A small self-supervised image encoder, trained from scratch.
Model: 6.34M parameters, 32-pixel images, arch vit, moe top_k, patch size [4, 4], layers 6.
Data: trained on microscope photos of single blood and bone marrow cells, 48542 training examples, 78.1 epochs.
Rows from expert 5 of block 2, named by matrix and row number. Rows with one number belong to one neuron. Each number is 128 + 24 x the weight over its row's rms, rounded and kept within 0 to 255. All counts start at 0. Numbers have three digits each. After the name is the row's rms in percent of the matrix's.
# up: expert up (model.blocks.2.mlp.up, 8x80x320), inputs 107-213
# down: expert down (model.blocks.2.mlp.down, 8x320x80, transposed), outputs 107-213
up.18 097:127142170098165125149092099132128113154141112157093119126129147165193135097144073126209125118141129186154131094164172098130145102102154150150140137145128155154154113142108119144131128100113114173138125150141098155124150108138111145081118127083156160124166148143156091110122143107110100100123135179150124172158138160123136
up.19 108:116058161123101104144123120129091159149105151109090146127099142074107101151107134143119163174147105119207148159106175116160109154152138154145119137137094102131101130129116158127110157120122187150111174168153149102116150122160109116128155101155112152138145169123101141135145116111143152139126121184131139132128087085148130
up.20 101:104143095122149144136134129141065116121146110144098139088110137118169136113147134125129107136163165112142107118156129139069165106105098123121151145110128155116135138151111124080153128119114150166134140129154098107156090101107117137166178118163141128128136151117097131089164127137127113099116186136115133157104135168162169
up.21 098:143141201161082132138140081153159142122109161109116159112123157108126121139094137097138131125059157119094114076161134131158117160089138149145071074121089133136118146112090116156132155127150123138147127160107133072105102147138109153080141123124125133127176114152098066122110118118117124132130099102117124124138158094091139
up.22 099:118124111085105138172120124158115147138140118104112150099154098128164124118087137172104059093171143109142087088090127098177112128139145121149114139169139106108117114169117168104136168148138106097140130116123121112123169116131121118088116132109115114131102134113134144132122103113131133120137140149104158188112136107125176
up.23 092:093122116114102138175138160122147092108116164102140082112114105150106113140127121113144120154092187097158144155155148128128119068131139124130080115153150151132153152142124108147083137144151122178156109161137126127122147163093143127127152132099106119104118124146124131129097143107137105142127104128120149158142145134116134
up.24 101:126095053107154149119159145117133129122137139156164116144118147146121154155112100146134112125126102158179121131101112151160108129097124176140129102132118106127150107153106116121112133121102112090104112139152137141131155112121097129156122123140130148156119108111153121099092099113085158173107136152113120166085129112109092
up.25 101:114147166111156167108137116162169149097123106140176138112123091199151134121135125103126132117085115155110132120131142134109109131131163134133133150148122136129144115120138104136097129108187120177117152137104139094139170097155123132105134182151126159112143115189145127109114114150132154128128161142102152121105137095087122
up.26 102:125151108099160130138105135130157143103146072107050111150121139134099164066089101084140117118097175127099090155096146122181178152143118130099148158140133148105137128085136123122154148085101132088135131154131164129142131124110152128114128107131121144128126160095106145139136129122124151120146112133113115110104104130076135
up.27 096:132101113134137159113130148138167097127110155136099096085152150118069141141141147128139106115133175130090124104098113125107123125117143161114109183139106112140131135093119097123134133107153145147086115150132118142114144135140127100130122063130145129149143110131098132192128159146159124165170139165147123140077130110135133
up.28 094:103131114122137136126112139136141105145099105122143123103133131178101160126138155169132135089139100087138138117060145162173103164143140134132184131142102149165161170119113124154121164125139141156144109130152164121090146125121095089134141152139124185127128120123190101138141116127095147094116134107091157124190125117155127
up.29 104:134083148132143151121122113112094151165109141127152109125124147118143138149134134127121136145120117115141161123114111078136143156117095093095092140179141142167157137145158140136197110140115107119162115128107116121148099111075135083144137141150141106127107085137183083111136149202109126153131191168148105095175121121177137
up.30 098:141133139168125150096086113138118136138176128137126132139088150121127104128128143134137098149097118111124173194127140118115125131150150127109152138103157131161142118126056173124177089147120103200136107173129133153129110098076149118133111121111136100114146143135130118118151055122114159115092136130126121158125145128079122
up.31 100:165128126107155139180154127151128157156161112100148103130098097138129116080132147162148150123140133120127142175117108077126098126109160122139116139089162128120158104102111134162159113105147131116145118119142094118107103157141119147140128162088144114102153127129115158076104134111105128135137121148133147108116130155085145
up.32 097:147108112121160092147157130107114151143142119123145124155146093118094135131143130142121138101132127098149156124097129151116121109119124152150104139159092156139110120136115127135116117132151163148172128133105094171154134115116127146168113113145084141157128143118118073189113106138084128121147127127131105129144151139133113
up.33 102:135084090140127139100177138163074111084093177137104143132111139109116114106159136145151094124148152114104153148104129122105068109143135113140127133112109160116155158115141145163131178115150121139178154111143110151130113112095154102197115119138132139114139158134143118085117175100135124095133156114130121114099138103142162
up.34 103:129138154129127133142092159122136171170155127151127147143131133085111160127125164180129087122090106112139161126120123164157133127101129130075108143140100119150157131143105100123119131104145122129143168156136132140112103156144161127102119168137191138165127138151132104129123124119132127149127121122106105086130148107115160
up.35 106:151120145170139130130162112140119164161116136139099136132133122145140124146152147094107150142154133126128147144129125076130129113148084146153104135133142148182162113082119120127121171147151143119094083118128156142114123159118099161129171141119126152157124181090137118114186137112145135127141114120116176123166152149118144
up.36 104:132172157153129112141167100176154119135095120107111141145115071105091105135135136132114132130165139127121122177093155130130100137117132144110110126173137164138124129102151127086128139148114107132109110143129137143170120118131125145161098112156123150181116095122148153117165110103123141117151085186170134105128131109159148
up.37 100:077145132128136143155114117182129129114156117103083095114113094152131163149104156142113146154111105108130157106137132132122143159137111152150109127157100125143137121120155117146091115148121107126136143146119116122150123149105100103126097100181135136128116150137143168120123113152171130082170133124140141115147123150113138
up.38 100:141165141110113159127091145081143192141085099126114120106132143094154149112126144149107085156128135136162106149166137134141099141092111149128082115139133151121102152107103099119100144093115146111134171130124148135077119161114089172117106117109139151137100099127171127126098082108134108086144111163142160168132091187173124
up.39 106:117145126140085126143091119140165132106151123112090092115116124126129173092115147115100119117127105151136133163134140129155088144116148124121134128153133144161111133083104148108065145140124139113133120135111102113073108092100149117156166147133135147147166124114102106143127138142110122138105132125156111098140173137065090
up.40 107:116133150171137126087101176136140129104116112149104064154081143127125093143167094131136107117124115145186141123123081131139122105100114137129135140107145091127092136132125106127135117112117163130193100114116114085124145122150143128077154155131136135114125159095137168121135122100146116123162115120158182098131133135117114
up.41 101:161151137150135165106177117109145106127117124133145145126149098130099105137133118151165140124115096114107137133148138116145088122149174125129121153135151093154061131107141140089118144131128128143157137128149123139181143121113083095117075144122122149147111157120125081149143116122149119103113136126119137143126117158104136
up.42 096:140119141140115161115115178148155122086138124127120127102127157135109096104151138101150101079163070099122147091068134096143097145142108154102160129108128144084128110147115090101136139087130155152145143114153174159138144136117148108145173161120136129109160161122110127142110144148144113087153125150167085130133103133080164
up.43 097:107146119146127177156151165138159137143130128125116127132090128087137137138108115136122120138130158105108147107134111107121107105115155138116124161115115133082162147137104110134156159122102100100116109141158141148133125111132114121131120096131121136125139141128132130124125087161164116092151155120178101131161124123111114
up.44 097:114127149162128117136114119151158118121126114098053149137139119149111175195130154110140121135059129102135136105120094125100135088091106140169153122115133136144181130180112122189157140093122109146108195180116156123131126110118133132112144128135096119145109154143124106133112139161168135096085121104109119124136179141084126
up.45 100:115095128122150171098112112107098151142130123146099130143114159154128150147116099149140122124168140165132161160118141156123143096156104134116163132143121162129103144117116143129144167161133106163159119145112132121142126153124139118130122118167118129084120154143187154122124122150116130171151156146114161067144132095103085
up.46 105:115087129117138095143126126136118138102152153127114136148164128066133131132128129119084138158074125103135112108109131128126158140127120114151124145148178145107162155104168130137117171137143152127121140128185131150134128101118128116178112155123139101145129113162116108131129133105126153153132120154107127118142100125061094
up.47 101:169115125125168143120128156079118093144090188150154117143115186143130082140130139140110090135136102143102133137122127155155103141144170140129146120139155152162146126132120177150133170142135160151110115114134144148094146147123144092113126159119094106127060148141127119117123109138125126125107166106125166104111138143154062
up.48 103:143151134112102138132134150140121184093159111156111113127116165149169124123143148116129124152130107142130126127153131107092093140135106136111154123083140087108110128124103151117138113140107089130076095127150101108163139128137137141144140136166159149155154114132121142123124122109176094089085162128126125083096116142131102
up.49 099:076173071116187127111194120143106132139115154108125153102145144096165104127133166166120165132178187142136126120123149111126138141154116136083133133131098117128106081118125140127159119142102082140097113128196135120159092126098149131163156153156131124113129090140109124122127140163147117128121101121141114138140139100165102
up.50 093:028136124137140133134116151142156131143156123106128115137147140136117131129112081125146155107152111149160149103094121128154141118113140140153142116141173135073076128109136104123084123176094089165123110107095141120146131110083139131100137124096069116093148150139163149147151130126099142144085138178127149134134108165135091
up.51 093:101154129100122114132091175120106088122131146145086064109115192125147129121139137136114129106088173140132157133117175145138174122116132147114110138100164117138130148101124123126141098128090172154115111162091080122121124106173159140109117145134109112118118195146104126177098134114121146126128119137156109139091147113105109
up.52 094:108164127108110143170120191146146136153115111147154105085126141130107100129139093104173165128119152155150123131166147122099076149088106128135140127167121114157151131177098135151091091142159114129111121093090145128123149147119131144123145132141124090094133135163181137136141137076110130192131140111074095133174142139105113
up.53 103:128124170092148143127114120161132107111107103077128140131143151121107115144147156123147075149156134146150082089110140132118115111106147108109133153113162168134078128136110171094097111147147140128103105107159086108137134139104117127126143035119085120121132137133104136137143185135096134094103125097105148130076159098151140
up.54 096:170093132108126123150132102159163100112132108121126185115134142110121133120095109134099108119079163091145092143113120151146149144112140146162094133156150125146109136147140164137128134147158154132129100117176139139090114106137155097112151111112113144136133182157108159140121127128104140126155148136133138135115112160147123
up.55 103:122131165094112124119105151174098094137133120118160127168110095119178165146137102139144127151122147131153114138103138122150130141127142096119113129120128184173138141159132090122143174135108137082117153154122121117108167137126085145122131122143118175134130098140117152150091165073137111107146144146134132126135130148120110
up.56 106:148142088147141096103096081142107144154097094155126173159078089139138117139113113105167103122096144145179159101124125158127095140152165170137182172124146128144139143081124174119100107080116177108125167135139134120123119127114168112136114152081132113094113139082127143098093105143129097110140163119098134138115128136139143
up.57 093:148122120110114097145115150116127123154083145104144113149149152166144104142131123150117098140114163138125162098134123156182165145141176117100111127122143118158140130116115101153115154116123129094092134160163088095127133101100099135151141142150097126138100089095122112133143151137179131105129178123138112120095123116084111
up.58 108:114145112090122149149174144124119157085125097142145146153144122160135136163125106078148150150176101082141116120140140092141139117161139166109119124135129147138132149149131190154136124146135160146109116178055114125147141144103072086140102097119108055094152124151171156130137144127154081158103129151149122166123123158125125
up.59 103:118112097145161138133101108135146152174128145157113132117166174170143126148126131147116127142137098094129121099109161112105094118078141120081115117110111122122138149089112173091140121133145135098146119077164091139105108179099129107144154141121131149137102080130117136144170139084158121148165140156115145112072133110122114
up.60 109:161093105156156118062126097146114127171102155153134111171119104164071054160100145137090115090105103145141125163111075139135123130114109115136154108144137126111144135074132159128106125146141111142119128158170155098156146128132139133152105106128146108088089143079147149147118133109107115114116158100125164123119124076140118
up.61 100:106059110122133149077133130080120074164132168109132116141112111124107152159134186134156151125164155148116157115112113114119136138097128158112086095124135188186117148104079112114109161122141100123137157134168175134104135114094106117136147128167144075134114125145187156146121131106154150092093103137144111142136127088119123
up.62 100:084124112095080113095135152167153142140147136126128153155124117122154114128139112128136146165093111107124173107125112155146126087118126164130169110133115143102153133136109114146127143173083113104099095113128144098141095119134133129126102134116139135149105126154125131150113126094160179180125139147122120120118128131159092
up.63 101:121108115078130139155154113147102138117105091152130158112137129179095121159134096143130110087098124157114112155147125172139157106147097174148106133111156104103104109153116138129094115104124109081125138189140176093150146136106154184160120123155148121148122130072130162138135114152114105098094168172138128083139158109134103
up.64 101:141089181144080112139142119108149133133148154148170105111124133133121167112139119139090109082113134169113179120101148146137117142119116106154152113116105109137143117106125060107123105151140111142116092157128143145122175117095142176136149131142130112143153159086116080158155200120128136104114125117152118099122146142119104
up.65 097:147114122147105101143167096134124169138133138152154129134119097129163174126129107159136147166095145144164158122171116112105134133174145141088106113149096104146152143131157157108137149137093065114187137128161177129127131129123116148130135169101125090109176125162120133134158131137153160164089114122159163139149127120084124
up.66 102:119145124139105135140106135149132116142083083126104110122121148114126132113081133110143178157154131096128157147073105077129091054125120114102116086111120122122121127092122129138086118110099117141104173151150153120120110118128083132116130153130090156149158144096112142149086138103149145106122152161121156111144086156145136
up.67 102:084095152117140091134101159105125142101121171110132130114143134147131152110149114085131125126096120136110139109136136122059143180175091146112120100154157146128089131075134144133136139122175133105096075158102106156116140056121114138114148095095175147151099155161168113107129127118189117163144145136048156125129104127094091
up.68 091:121113129130138158167143130109150126106174152150142121112139111112121110100118114123119158135072165105180126120118136155101139148140173140130112147089119134092146149130156122144143129102146086162106118152104142148112103113108153147139153121102131135089142138147075108131104125125103116131117120138126164121107109182101170
up.69 102:131126119128141157099137099148141136117152152119141132168148151155154148116186154105114113159120142153137137152126165130155124109127132095113094112168140130137120141148147126149094116129114145096123145115138125148100156146113114118098119128112144130129154128116158064151135105117124088123156090156143129188084115150161120
up.70 102:134103144157159129125154115075113118132128098148145106115136128131147074120114108153119141153107136185079133121116091120156154124128116136157102122144159140144184136143130126116098166125158132110122128157099124106115134093118113124179132072134091151190165151129107099127113061139137138105131166181110117114123116142101103
up.71 094:136096131112113094101138163135107163100096136107090114123116109148125159129107112117050153146123129160111129119138145138103114097133105147139132170129068111163105133128153104110136152114117154143085139159107133132120135163109152126157133147144140101176159145177095102105096117106131131104135150146098115132129127118149091
up.72 103:144145136144154142152118133141107090154133117108146112145090170140132153157135135107136131133134165136148153118148142143128101148115146111108095089120108134098109132127138167152107132105155144170143146165080175083119125128094104096131129099169098113118162140173102135157118145117108134082169094177137121135128055137094159
up.73 100:144108101112118138144144090120114136129142149145142153156111148146156148150138153181141088154107133162137144123160125161130134086168097151161070123156104104186164103084149145157129120151168097112166104110118123120107099189139157136122122163121117114088107185156101150088146138109120113134144138127133110087121139126126106
up.74 096:159091157128118131095111128116143148122131155111142136167128129099129107120096124121131105088151144126115093088154146109111129147143152135094131123118107108114105123143116130136122106068129136120139120146144112130080132141141159094089156121120135144098159171148165115098099119136163130146143177104088170185157156140139172
up.75 104:131184121109156148115125155138146130129137155159127127121139114149094112096112090126149109130124114141117160106146172145114097093173139129138108141139157123088112115120132127147117105077126107169158116114157088123156129114093081096198090112157112124127139136123158159133147100174126148119079092149124133142136132113160157
up.76 095:141134109112111156120085148133133129133150099148123151145072134106141133135157116141162123154109128153169156107143130121106154132131144121102138126131129088122142115122153105122085150160089144139145107078119110113190123118103109144096155161163109089110121132161133086111107130122171130120127157092152110125114115154090080
up.77 105:144120078119154130122152140091136118152124099118148129078107098096149094163127145173145165115124177149183156106115105122152102152106132137121124158170112094123158148163121136142099091145142154106107151148126145112118124146112160104160122130106125128126112148099123109107146105128128083152127125075158129140125165108108138
up.78 094:131139125181126120113166134125124128128155099160106100113099152123096126158094130128106137144149162106100170132159108104089139132136139125110135113164121178122135118101124135139144107087165141143179129141103155116144134110071149152135126147167123108120130141192128134101084121099118149164113106130108106112131147142112094
up.79 094:112138156143097136117110113156158138157153116089135117123114114060136132126111112120137139139126104136141132141105138135119126124096148161146132165159089123119103106181130130134154129163124129128112119151101109148136121103135144124124110144104141084175124097148094160124123132133071127114164162153097102171152067092134136
down.18 100:091166118141145104139140126094148073163126148123145115171133111131122140151108146156141148131098123126132096136140135118136122120184127117092102150144146140188138117124131150114127110097161123158119173111113121130160097164116086150149107134122083147208127119130160166108146132131126166138136148116119138126109119159125113
down.19 102:106104141130108109117095108129146113118115140158130160130137158136139095125091106121101127175137135107136117155139138097146121139146131139101133129151101117107091089119113139150184141109148117140164097193097135113106163125116109081072125080126130153125137111142154137127048152115128118149157100147110111110142116132104098
down.20 100:166157111090136136142118135113138139145106144114108102147163117116132140097111133107158098130117135149138100157107119107123176162100108146134140154128084147086116088152143123070091130144122122121125165127102124152108166146127151134150153144135150167118152162067097143102169144134121121116156118099117090103140156104111152
down.21 097:155108158129161128096114155156125126160128204158130125143119092121128127150153097122122125143134126144109155115135150132129130151139167099126103078076115108094136104168131102133119102145156105054117147136158183123145093167152092135154140126127134125116125160115122114115148184120144128127121144149079137082042118124124123
down.22 100:127116161107105133125138109144111133140102126150154160115121138149173094125148108109157140148138139093119121163148124142091130124135100117126125113143146144211125142162103113151146140157158136125118124126136158073107106121144119143157149167135136150162119107137120111080101132073173124155153136151167117111152107148136086
down.23 101:136138118124098112149123118126124095119128142148189128123117112158123135113163119155153114112133123143124149120115136113118163136137129116125121132153148120123133123135140137093106190125152122122113123105121090083121119099121106145087125142151095154136127152118145119142128156118142136176106164188145170148141126104122145
down.24 103:130134150143097142147109115101102139141133138123105143117122161128073118165125102136176171112115112135106119110080127114164143139160078156071142155145091147122165137128119110113097140132173094108134140129141163113119151176150091143142135124150153121128115141129080094135134084097137157116160120112113169140125140129104156
down.25 102:104085117131107124142099121104103145130112186120162165118156147141136139123122142122153164139130143123121133110102157121132119112132140163131121104137145138155143159119128127108145147112134157135112100144145134124135135100108113119120146125108126186105099151155140163120126158153176119137180130107152108125129121173106113
down.26 094:121155129150135159134119142130133068104156182084152146123124132162119146139103105125149141065167127104133169136072120110172103153117163150113160138136156123117102125118121122107150120140127121120124126115124176086110146162083139144140154186090131130116112142174124144136150145141124116137168087126118100121112157100125109
down.27 093:131147145161177102130144127091099112132177148089110142103091097120139144171136155139139147118130098155127096089102112163096101142105139128131135139120106100102083100123129098182154154113116096128141165082143149136099124147171125125108169111147130119149098130146119110117137110130122156136112105086144101107152130131157127
down.28 098:134146106158083153111078120139126116112165152065129144108131108121134105146141125145070166087115154112137154140113085164078104110136161120133100143126165125141127163122091096152107094139130140144110120122106188170143122147157109129129108076157130106096099120110126103202147153128119126131121120097113132108123109102127113
down.29 106:116122118154124180129166146141149107103149149130083147117154128155104101131164139111125143135071172109130147133104135074149114160135153132093104125131133118152118123163106108146173120126133130148109099076145169100157094137098118089081145135154128158161142127133118134115147186100127130126107126154109135111108097105109110
down.30 105:099097128113181152153114148157144151170128067122135143125088101134099119192090144131147122143150103169100133155117126111132105125123110144159134134150143150132118132113119142113142103092121147134123134114128105177125080086131168144102108145144156086117153151145116151154118138122142151144110154133107112130122092118181119
down.31 099:114163154152143147156128140123109093113103149157108100133132109125167108149127149149128163102163114089104118162064118130131113140123114124099140157111156132113111121148136155145171152115171143132081088110099139148129189177114114146122148070132123097106098140123106163149146101102133136139167120143115126158156136119146163
down.32 097:086119127066124155119114111155131142073115126161097123162154139182090083116177098148117146135158148148124124093107134132117175130150141139097117103101143152164140174113137083152144161111136100131147116135121128115111104127112116113141130108116120149149114121119113139096138164117132144152119123134148120115107130117165142
down.33 089:102144148097113116113105166121107143123098128149130136144154101088173149116147095119154111110159142117096136148115090167111081102128095108125143127122146114137107137123126104095099089094101097115152151154104174166144144146121104088125159109090123150101092166138129115137170151129109139182073125108129138155163149141124150
down.34 093:144103117136151104124129092148164144035182126124130112102128084151102154148155122096127112127060100132123172109137140158125146149118132105122086120178131139164126129101139127138115107083086119111100081138103096093128141115090077119151151137118113146110119134104108148122086118163115132141149090102184115135159144130103154
down.35 097:141173151139114135114101136125123124103136139080169082127137156125183137137098165094101137113130128136107090130150160085073160123099128121144146202109117113146170100093118162114099134129138112127100111110159097122161110140146142139135093176105139128138161127134128134095116133140140126112136144100137129149163115096128149
down.36 101:112141086079155164130175088133105116157120131145110161130174161108158137103147114122145116137111148116157129144130164121138135123102119110115106132112165124126140171142099132127126131156165068148140135130078130112122091106147123123114138101126142129119112125094121089141069131133116149144142101114122132103138172132150135
down.37 101:099112096167110119082135119150119098170114115077163073089147125156176122141099112174088148107140099133155122131124117097157145176128122139141131162132150162120154117117109096142157153126114145114136128111080123128144171128086121137117132137111086114110111146132172132118160157127101135147127112094094112116121126141137147
down.38 101:126114135107148148136086142172146179166082111107131128136112174134123178114111139137178192121164113159141139136137104177084115152138139119101136086136146169111191121103130131113114118153135151169118106162134129109140109146091123111136129099120171116160132151180121115118112132181137141146153139131126167128121106171133159
down.39 105:138138099169129094139125167143089100173146149128114096145079122153142100112129160094149086091201127103118122138126096142151130100121152113135132168136112143091140145141139152108126122145162104156087076144128139115133141114178050141150140115115125169126121184122123131126091103127146113162158134139134171099124152098120140
down.40 108:117132142092153125122136137143131131122121121177121148134163143157110083146174138122109133150143134126127145060161088176148153137134130146134137139135147110173126111110104116163102087121161143152121108139146138141110157125081126157115111130122123149143087121157117104136141131144145139144126187114148139171156125140147166
down.41 095:155109090115160134139106058162158147123186140120125133169089114199093121131134153082115117144120117150114102109107138110136112150104127118098107137167084135091157102118094139097139143129172098125169144132148091116141076120082155188146110124139128111176106125147119122106108098147122126128097094114157128144138101136103140
down.42 101:100139120134151166096132139127168111172124119093130139153136125169143097093156126186150115115143114144085109116154140125179104129102158130151102173138137129104111134155097127152131142144142117098144106126136130142152153113106136140143139086136094104136104069134113171151112191142112102137133067083106124156173180133103119
down.43 095:117097115162130156093104117160141157138113113101162113149127108187164146119078110122125122194115157117142154131152144070145177156143151122133129088115134121164164130096109127078106075118123136148163095128126196114127110127119156150108106104143158118111113124107124132125103132118150150129142095134164120123133118129155141
down.44 098:133113157120100085162101116104131173129095106109089114120133094096101109126179117100142135134180158098123123104155119118141138053114107124164149089126122116127127113131126125149154115147127163148090139114104132111102140135160148120144090135112135111145109183088165123124164124151167138106122137150157136139145112115104176
down.45 101:124133167110081127111130115100149099112145117140123146156122102108137118052143092121108134153124121096112144102180149112140141113123158131121164143158143119098165147146136104108126168107116150132108145144130143134140125145100144166125059159124085128144145100120112121093071111176145109129119128158135103116186113148175141
down.46 099:169169106120087104128120162112154134113114133130162115154144124115124131170129133129128137111111120122167123126124115136142146146107139194110137097136123112103130123104122155134099142113102143125120105113174166121152165141153114099111061185130122134128167079179116137112117147139100115126104112147167097129171142105118106
down.47 095:134111116114092159114180139145129097087154137123128158144161097176107131138108114150130130137138128150096099105142115118139103103118127138124138091150181135117167129134138122188121146102114122164117132156129150075100065122092102148107116141138144088109100133108128094159143147131165157153114073162139141116123115120146131
down.48 103:081149116143145111121130101128121143097124130114121146136155124107132118144099109159142134136109078145126091164162116101109134090114137112130151096139131111101127167111142027121128093141147108100135152115109109164134106102117162136114122133110159081141117135144088119105158138139095105157128147124101126115145121101114153
down.49 094:140125150164108093146130147122137111141127151150129104135139158125091090158135152150144170122100142141117124132115118110102141108124137125092131122123180103088166142153136132147172120130149119107168102122095149132166139119123104145138120155126130113207114118109131165096100118118167100156154144141127136140118130121170115
down.50 103:145120125105119129134128146142125140112122163142104110112142135123133161105173136091179088094156134160138137093161117121146106147163128163091098119142160126134117160161120084140135145139171141160108127105173122160128145158144169126109160123115158146134130161160135140151115139132139100129144168137113122147133139170115130
down.51 096:105087111099109151086139118100129131068135082143106145116172152163107143143123113134122107130121167103156124127087085150134151157122109100160123151144147132128080105093082180126138127121131129117095143120112119180114162142102183110131150135140141158098104143107133156155144161133113153122087148137130111147138127171166127
down.52 101:109164136151082103152116138154143129096143126118140101153117126105137118154119112121134169108153110134154096125122180110062101134185148102118116146107120133137088149092118131169092091095136083130158114175142129130133108119099122159148128127158109114126112083140172168129128143115138127147111139151124082180120102077131148
down.53 101:136119137126142130118151109071099123088104100128130112169119156152135156126126159120129152131140131132138100113122160179158106120116115163143143154134108131098115119141160159134087121125146113133124137131088128101143150154140122129100142123103115120116140107145130127128128132113108076106150109132121106168126144117115174
down.54 104:108134135156141103127125158103099164133086133147174121129128134132167127147125140140132107098157115135153140110128147100133099126130160124112157095111100098148093171107118117107095095097144135131152143156099136117143151134126102169178156148109129168150077163102129119077123077078152124126119170140163125093108129180142098
down.55 104:110155126121144170113117166104161105113115117165107135148138132103160130133130131132145116174132134131112091154118128131122123149095127125133160154096161097107132170102100144109071125156121123155135099126124116101063151116108138101164178118129121097109065149143140138134128143099126123088121121112128114141147128095183129
down.56 100:116121092150160140066129125104117125157169128163143103103153142106131098189142146139111119098088129107123103110104111096108195119141160152103103074144119119141126111109131138126119107128127118132106105118108129108148145113144200146090146143166117089144120144123137145141107117163088122128135125145141115116106118122134139
down.57 096:101129168101115132116126143140106124121102125101139107136102125172132141142139128157141113102101155098130123152105125130148163142132125113122098115159153120149128171116102077129128171141127134152113150103160172154117120112129133112163130130118116106163135124159144122127094162108113138158130141125122075154129127131113086
down.58 100:105142113127159118155130113125146147157165139163122131134139160135170161114117113109111147140113148139144088143164121118189102128124143109191139173116100151121143201126110104145142135118115154139125139128141128100133147082131125122117129113121128128125106120104158119113075129162116192124130137037140145109117157090161125
down.59 091:115126102157082107119147129133146119125109134098122132134123139166124160113109103130138107157049117111096187108133074140182140154128139077123146140132117138125134146141113085128117156090083117131158089082135128136107093096142111093119089115138096176083137135133108129112154120086151137144155147118162165128138168142123113
down.60 092:155146199097135102140126103153156174148118123103110108150135149121118124132140158095094180181138136133137122147144143127126115131102154147128113158111122166061124119100116181143130138126098118107122125068118158100143118099098122145175109146124135169149131149138093205147139115134110129130134108124173118126129128165088106
down.61 103:128141095145121130110147165095117141096134143130092157140125093132139099122097125157098163172094089105117089104106120144097126162136129094083050082141152146132127150129141172119143125110130165102162129154150099155111136155114165125129135142140084156128136152159145103119133132111130102141090122148115108130112106098122115
down.62 099:112180093168141119119163093131096157071133131128147116100152114130112130126147157140081132135141119098149111203160106125156139141127104076126125161156145159104139164076138125158167184151101095169130099136151119124123119146122117108175140134124124144093128177173128120135131150127116162114178143140080141145166142115152145
down.63 101:137119125130126093148170126172097106154105135136126146096143124141155157118150099106123088083122110150090109103145130138147171104127150120127124117143106115096145147150138147124112136125107123122103109078144115150113127165094149095139095122097087130130149096163113176131095128150117118109141097176178167137172111108091107
down.64 098:142093125148143173171120107145136161106120095118137140116108124119095119141111123116139144118142137100141158124144130146119114083173119142100147119103126128135159112138156096136117145131115127149101126128076123135141122100109143151115121126070125123122130137137089087095125165050106138126143095128138114116134136133152135
down.65 102:106118163126176096103129176093176117151141121094149129132193122092083107156117134126140104087126147114117122143140136147132106059137101134163102134102122122120191151116139120135162144136141131126128137175124118153164139133138132069106191122127135119127117136127180117127117156162148154148120116196122109107128141129108156
down.66 099:142174134103161115136119123146130132121119108132075149147112159176155141101151091146133112143115124102122085123146114093143125114140150144115132045124115094129112140158174121115164109135091105088172116126150144120066130134113101108086144129146151148171118139158155119108086107090094093139138116084170147172158135183148155
down.67 105:112152111108146129090142110132123162116102122130117112116155097152101120137142118124153158153142121128149143069139087120123138144143173159121132076099147129097149095142152124098126129129162114175125141141107092138174114126082088136135135117118122154129109080122125146136166102104111096131150159091145106121120128141121096
down.68 102:129117110087128061149153113155136154124138132097163141155114133095110119163108069118149107115120104100129144107089117133150117114154144135137149128148100116103142100149155148119143137123102086159120140147126122116117139107131121108181139134127156128149154147055113119143136124165113093131123101149151109100102139140165098
down.69 100:096098138130147156131144137083130132126131135135085115139140127085148127135145102149113138162110169107151132134137128118114133144119129121167162126111172085126078162130178125134117173158136139108114138161142123126144114134140136107175135099103116126108128149125170094152174119140120123076145091125143138135140122150143118
down.70 102:105130109157135172108118156149134151104159143115118082104149098125089131130160128137134161152126076142104154092107152121088117092132163158132162118161149119139111122132107095112160124147135150131156143128122168130121148106160132098185181126129103114099141118094131158120136115165091140097085148175139071160164140114132093
down.71 104:164109157127159104158090138113114146134114140172120155118141107143168155112147123118139136096121131105081115091126132127181145128092067113077113131120130140144090152157093135124129095115137126158114093136148140084176114156107145113099148152098124157165148128122150086142167128155107128116176118190142146106136118137120175
down.72 099:083145126091135143090106093076156140153127109124116139102145083124129101112143145139133088110123159126142113150138130154173140163128112118154105147098079137133114144151153170111108130143096146151120158146156113131122111115152120139132158149128126121132111117094156077101113150070142118115120138100102118149123148102073136
down.73 097:090139169155144116109159092084147137109122157117144118121120151111154138130132104133151158152163069105111100126152169107144134108107139103130114124123143132158140109142129100142141109141109120164175143170112059103121119142147129128140157137115120132146132110129121126159139155106120176149143082159158123151161111139121173
down.74 105:104099146159122165117143141115161164128134165132130141118123117096118193123084124117138126116152136088172104114105125156118140091109108116140097107122160145118114131087098091147161108114091108161135138164139145147133115093128128147154140137173093112143156096137163149145115124126148171128105103105089086144108101104136124
down.75 099:100120134121164127141153144092138128111085127095149148086131112137128119144127126135131153124144159114099142120115177123123112103139133112111144155168142108094088114076144164126167147166159114126113104122174104118129130117120093122126143089141120079106113129138124120109157172147115126119156102131132164162119129153155131
down.76 104:107154140153143140134157107150141143128144147128148118120169107116091116103146102123132143150112119148119114119124106145102102121112135151125155124116153080134126125061166086118124140161149150142123177130141117162145165135115111132115054140152086137124107088125139118128119123140139152145113145149142112125131146188132136
down.77 101:113178148114154126101158130168166121136137120141139114138119136157125135181121095125145126142118149096127136142133136097152113145117112075159184105125116122137130140116116126124127126080142160114181108100150123143117144104099126121123166171056126118099147133108110141119150103102078106139130120143125134117125142114120065
down.78 098:176100117132089132135110116101126169167114089096094106170107115110140105109102141084098079130110149147179152136164140166128115122173107132178150130108124122101164157101109147082108173099140148137157166151166137125136129131141171112090127116107111090088136089101168099143097121141085161173129148109113118118124139108171135
down.79 098:159083105120179164072189139142134141124126135166085084110155157173140158124085112095136152140138104092153159139136074119098111135125134172160168081115083137136135145114103118121125126105156136139101128134140145122143145139198088156156133149140090093114184154144111120164077108137104084145157148158125146115149116130094178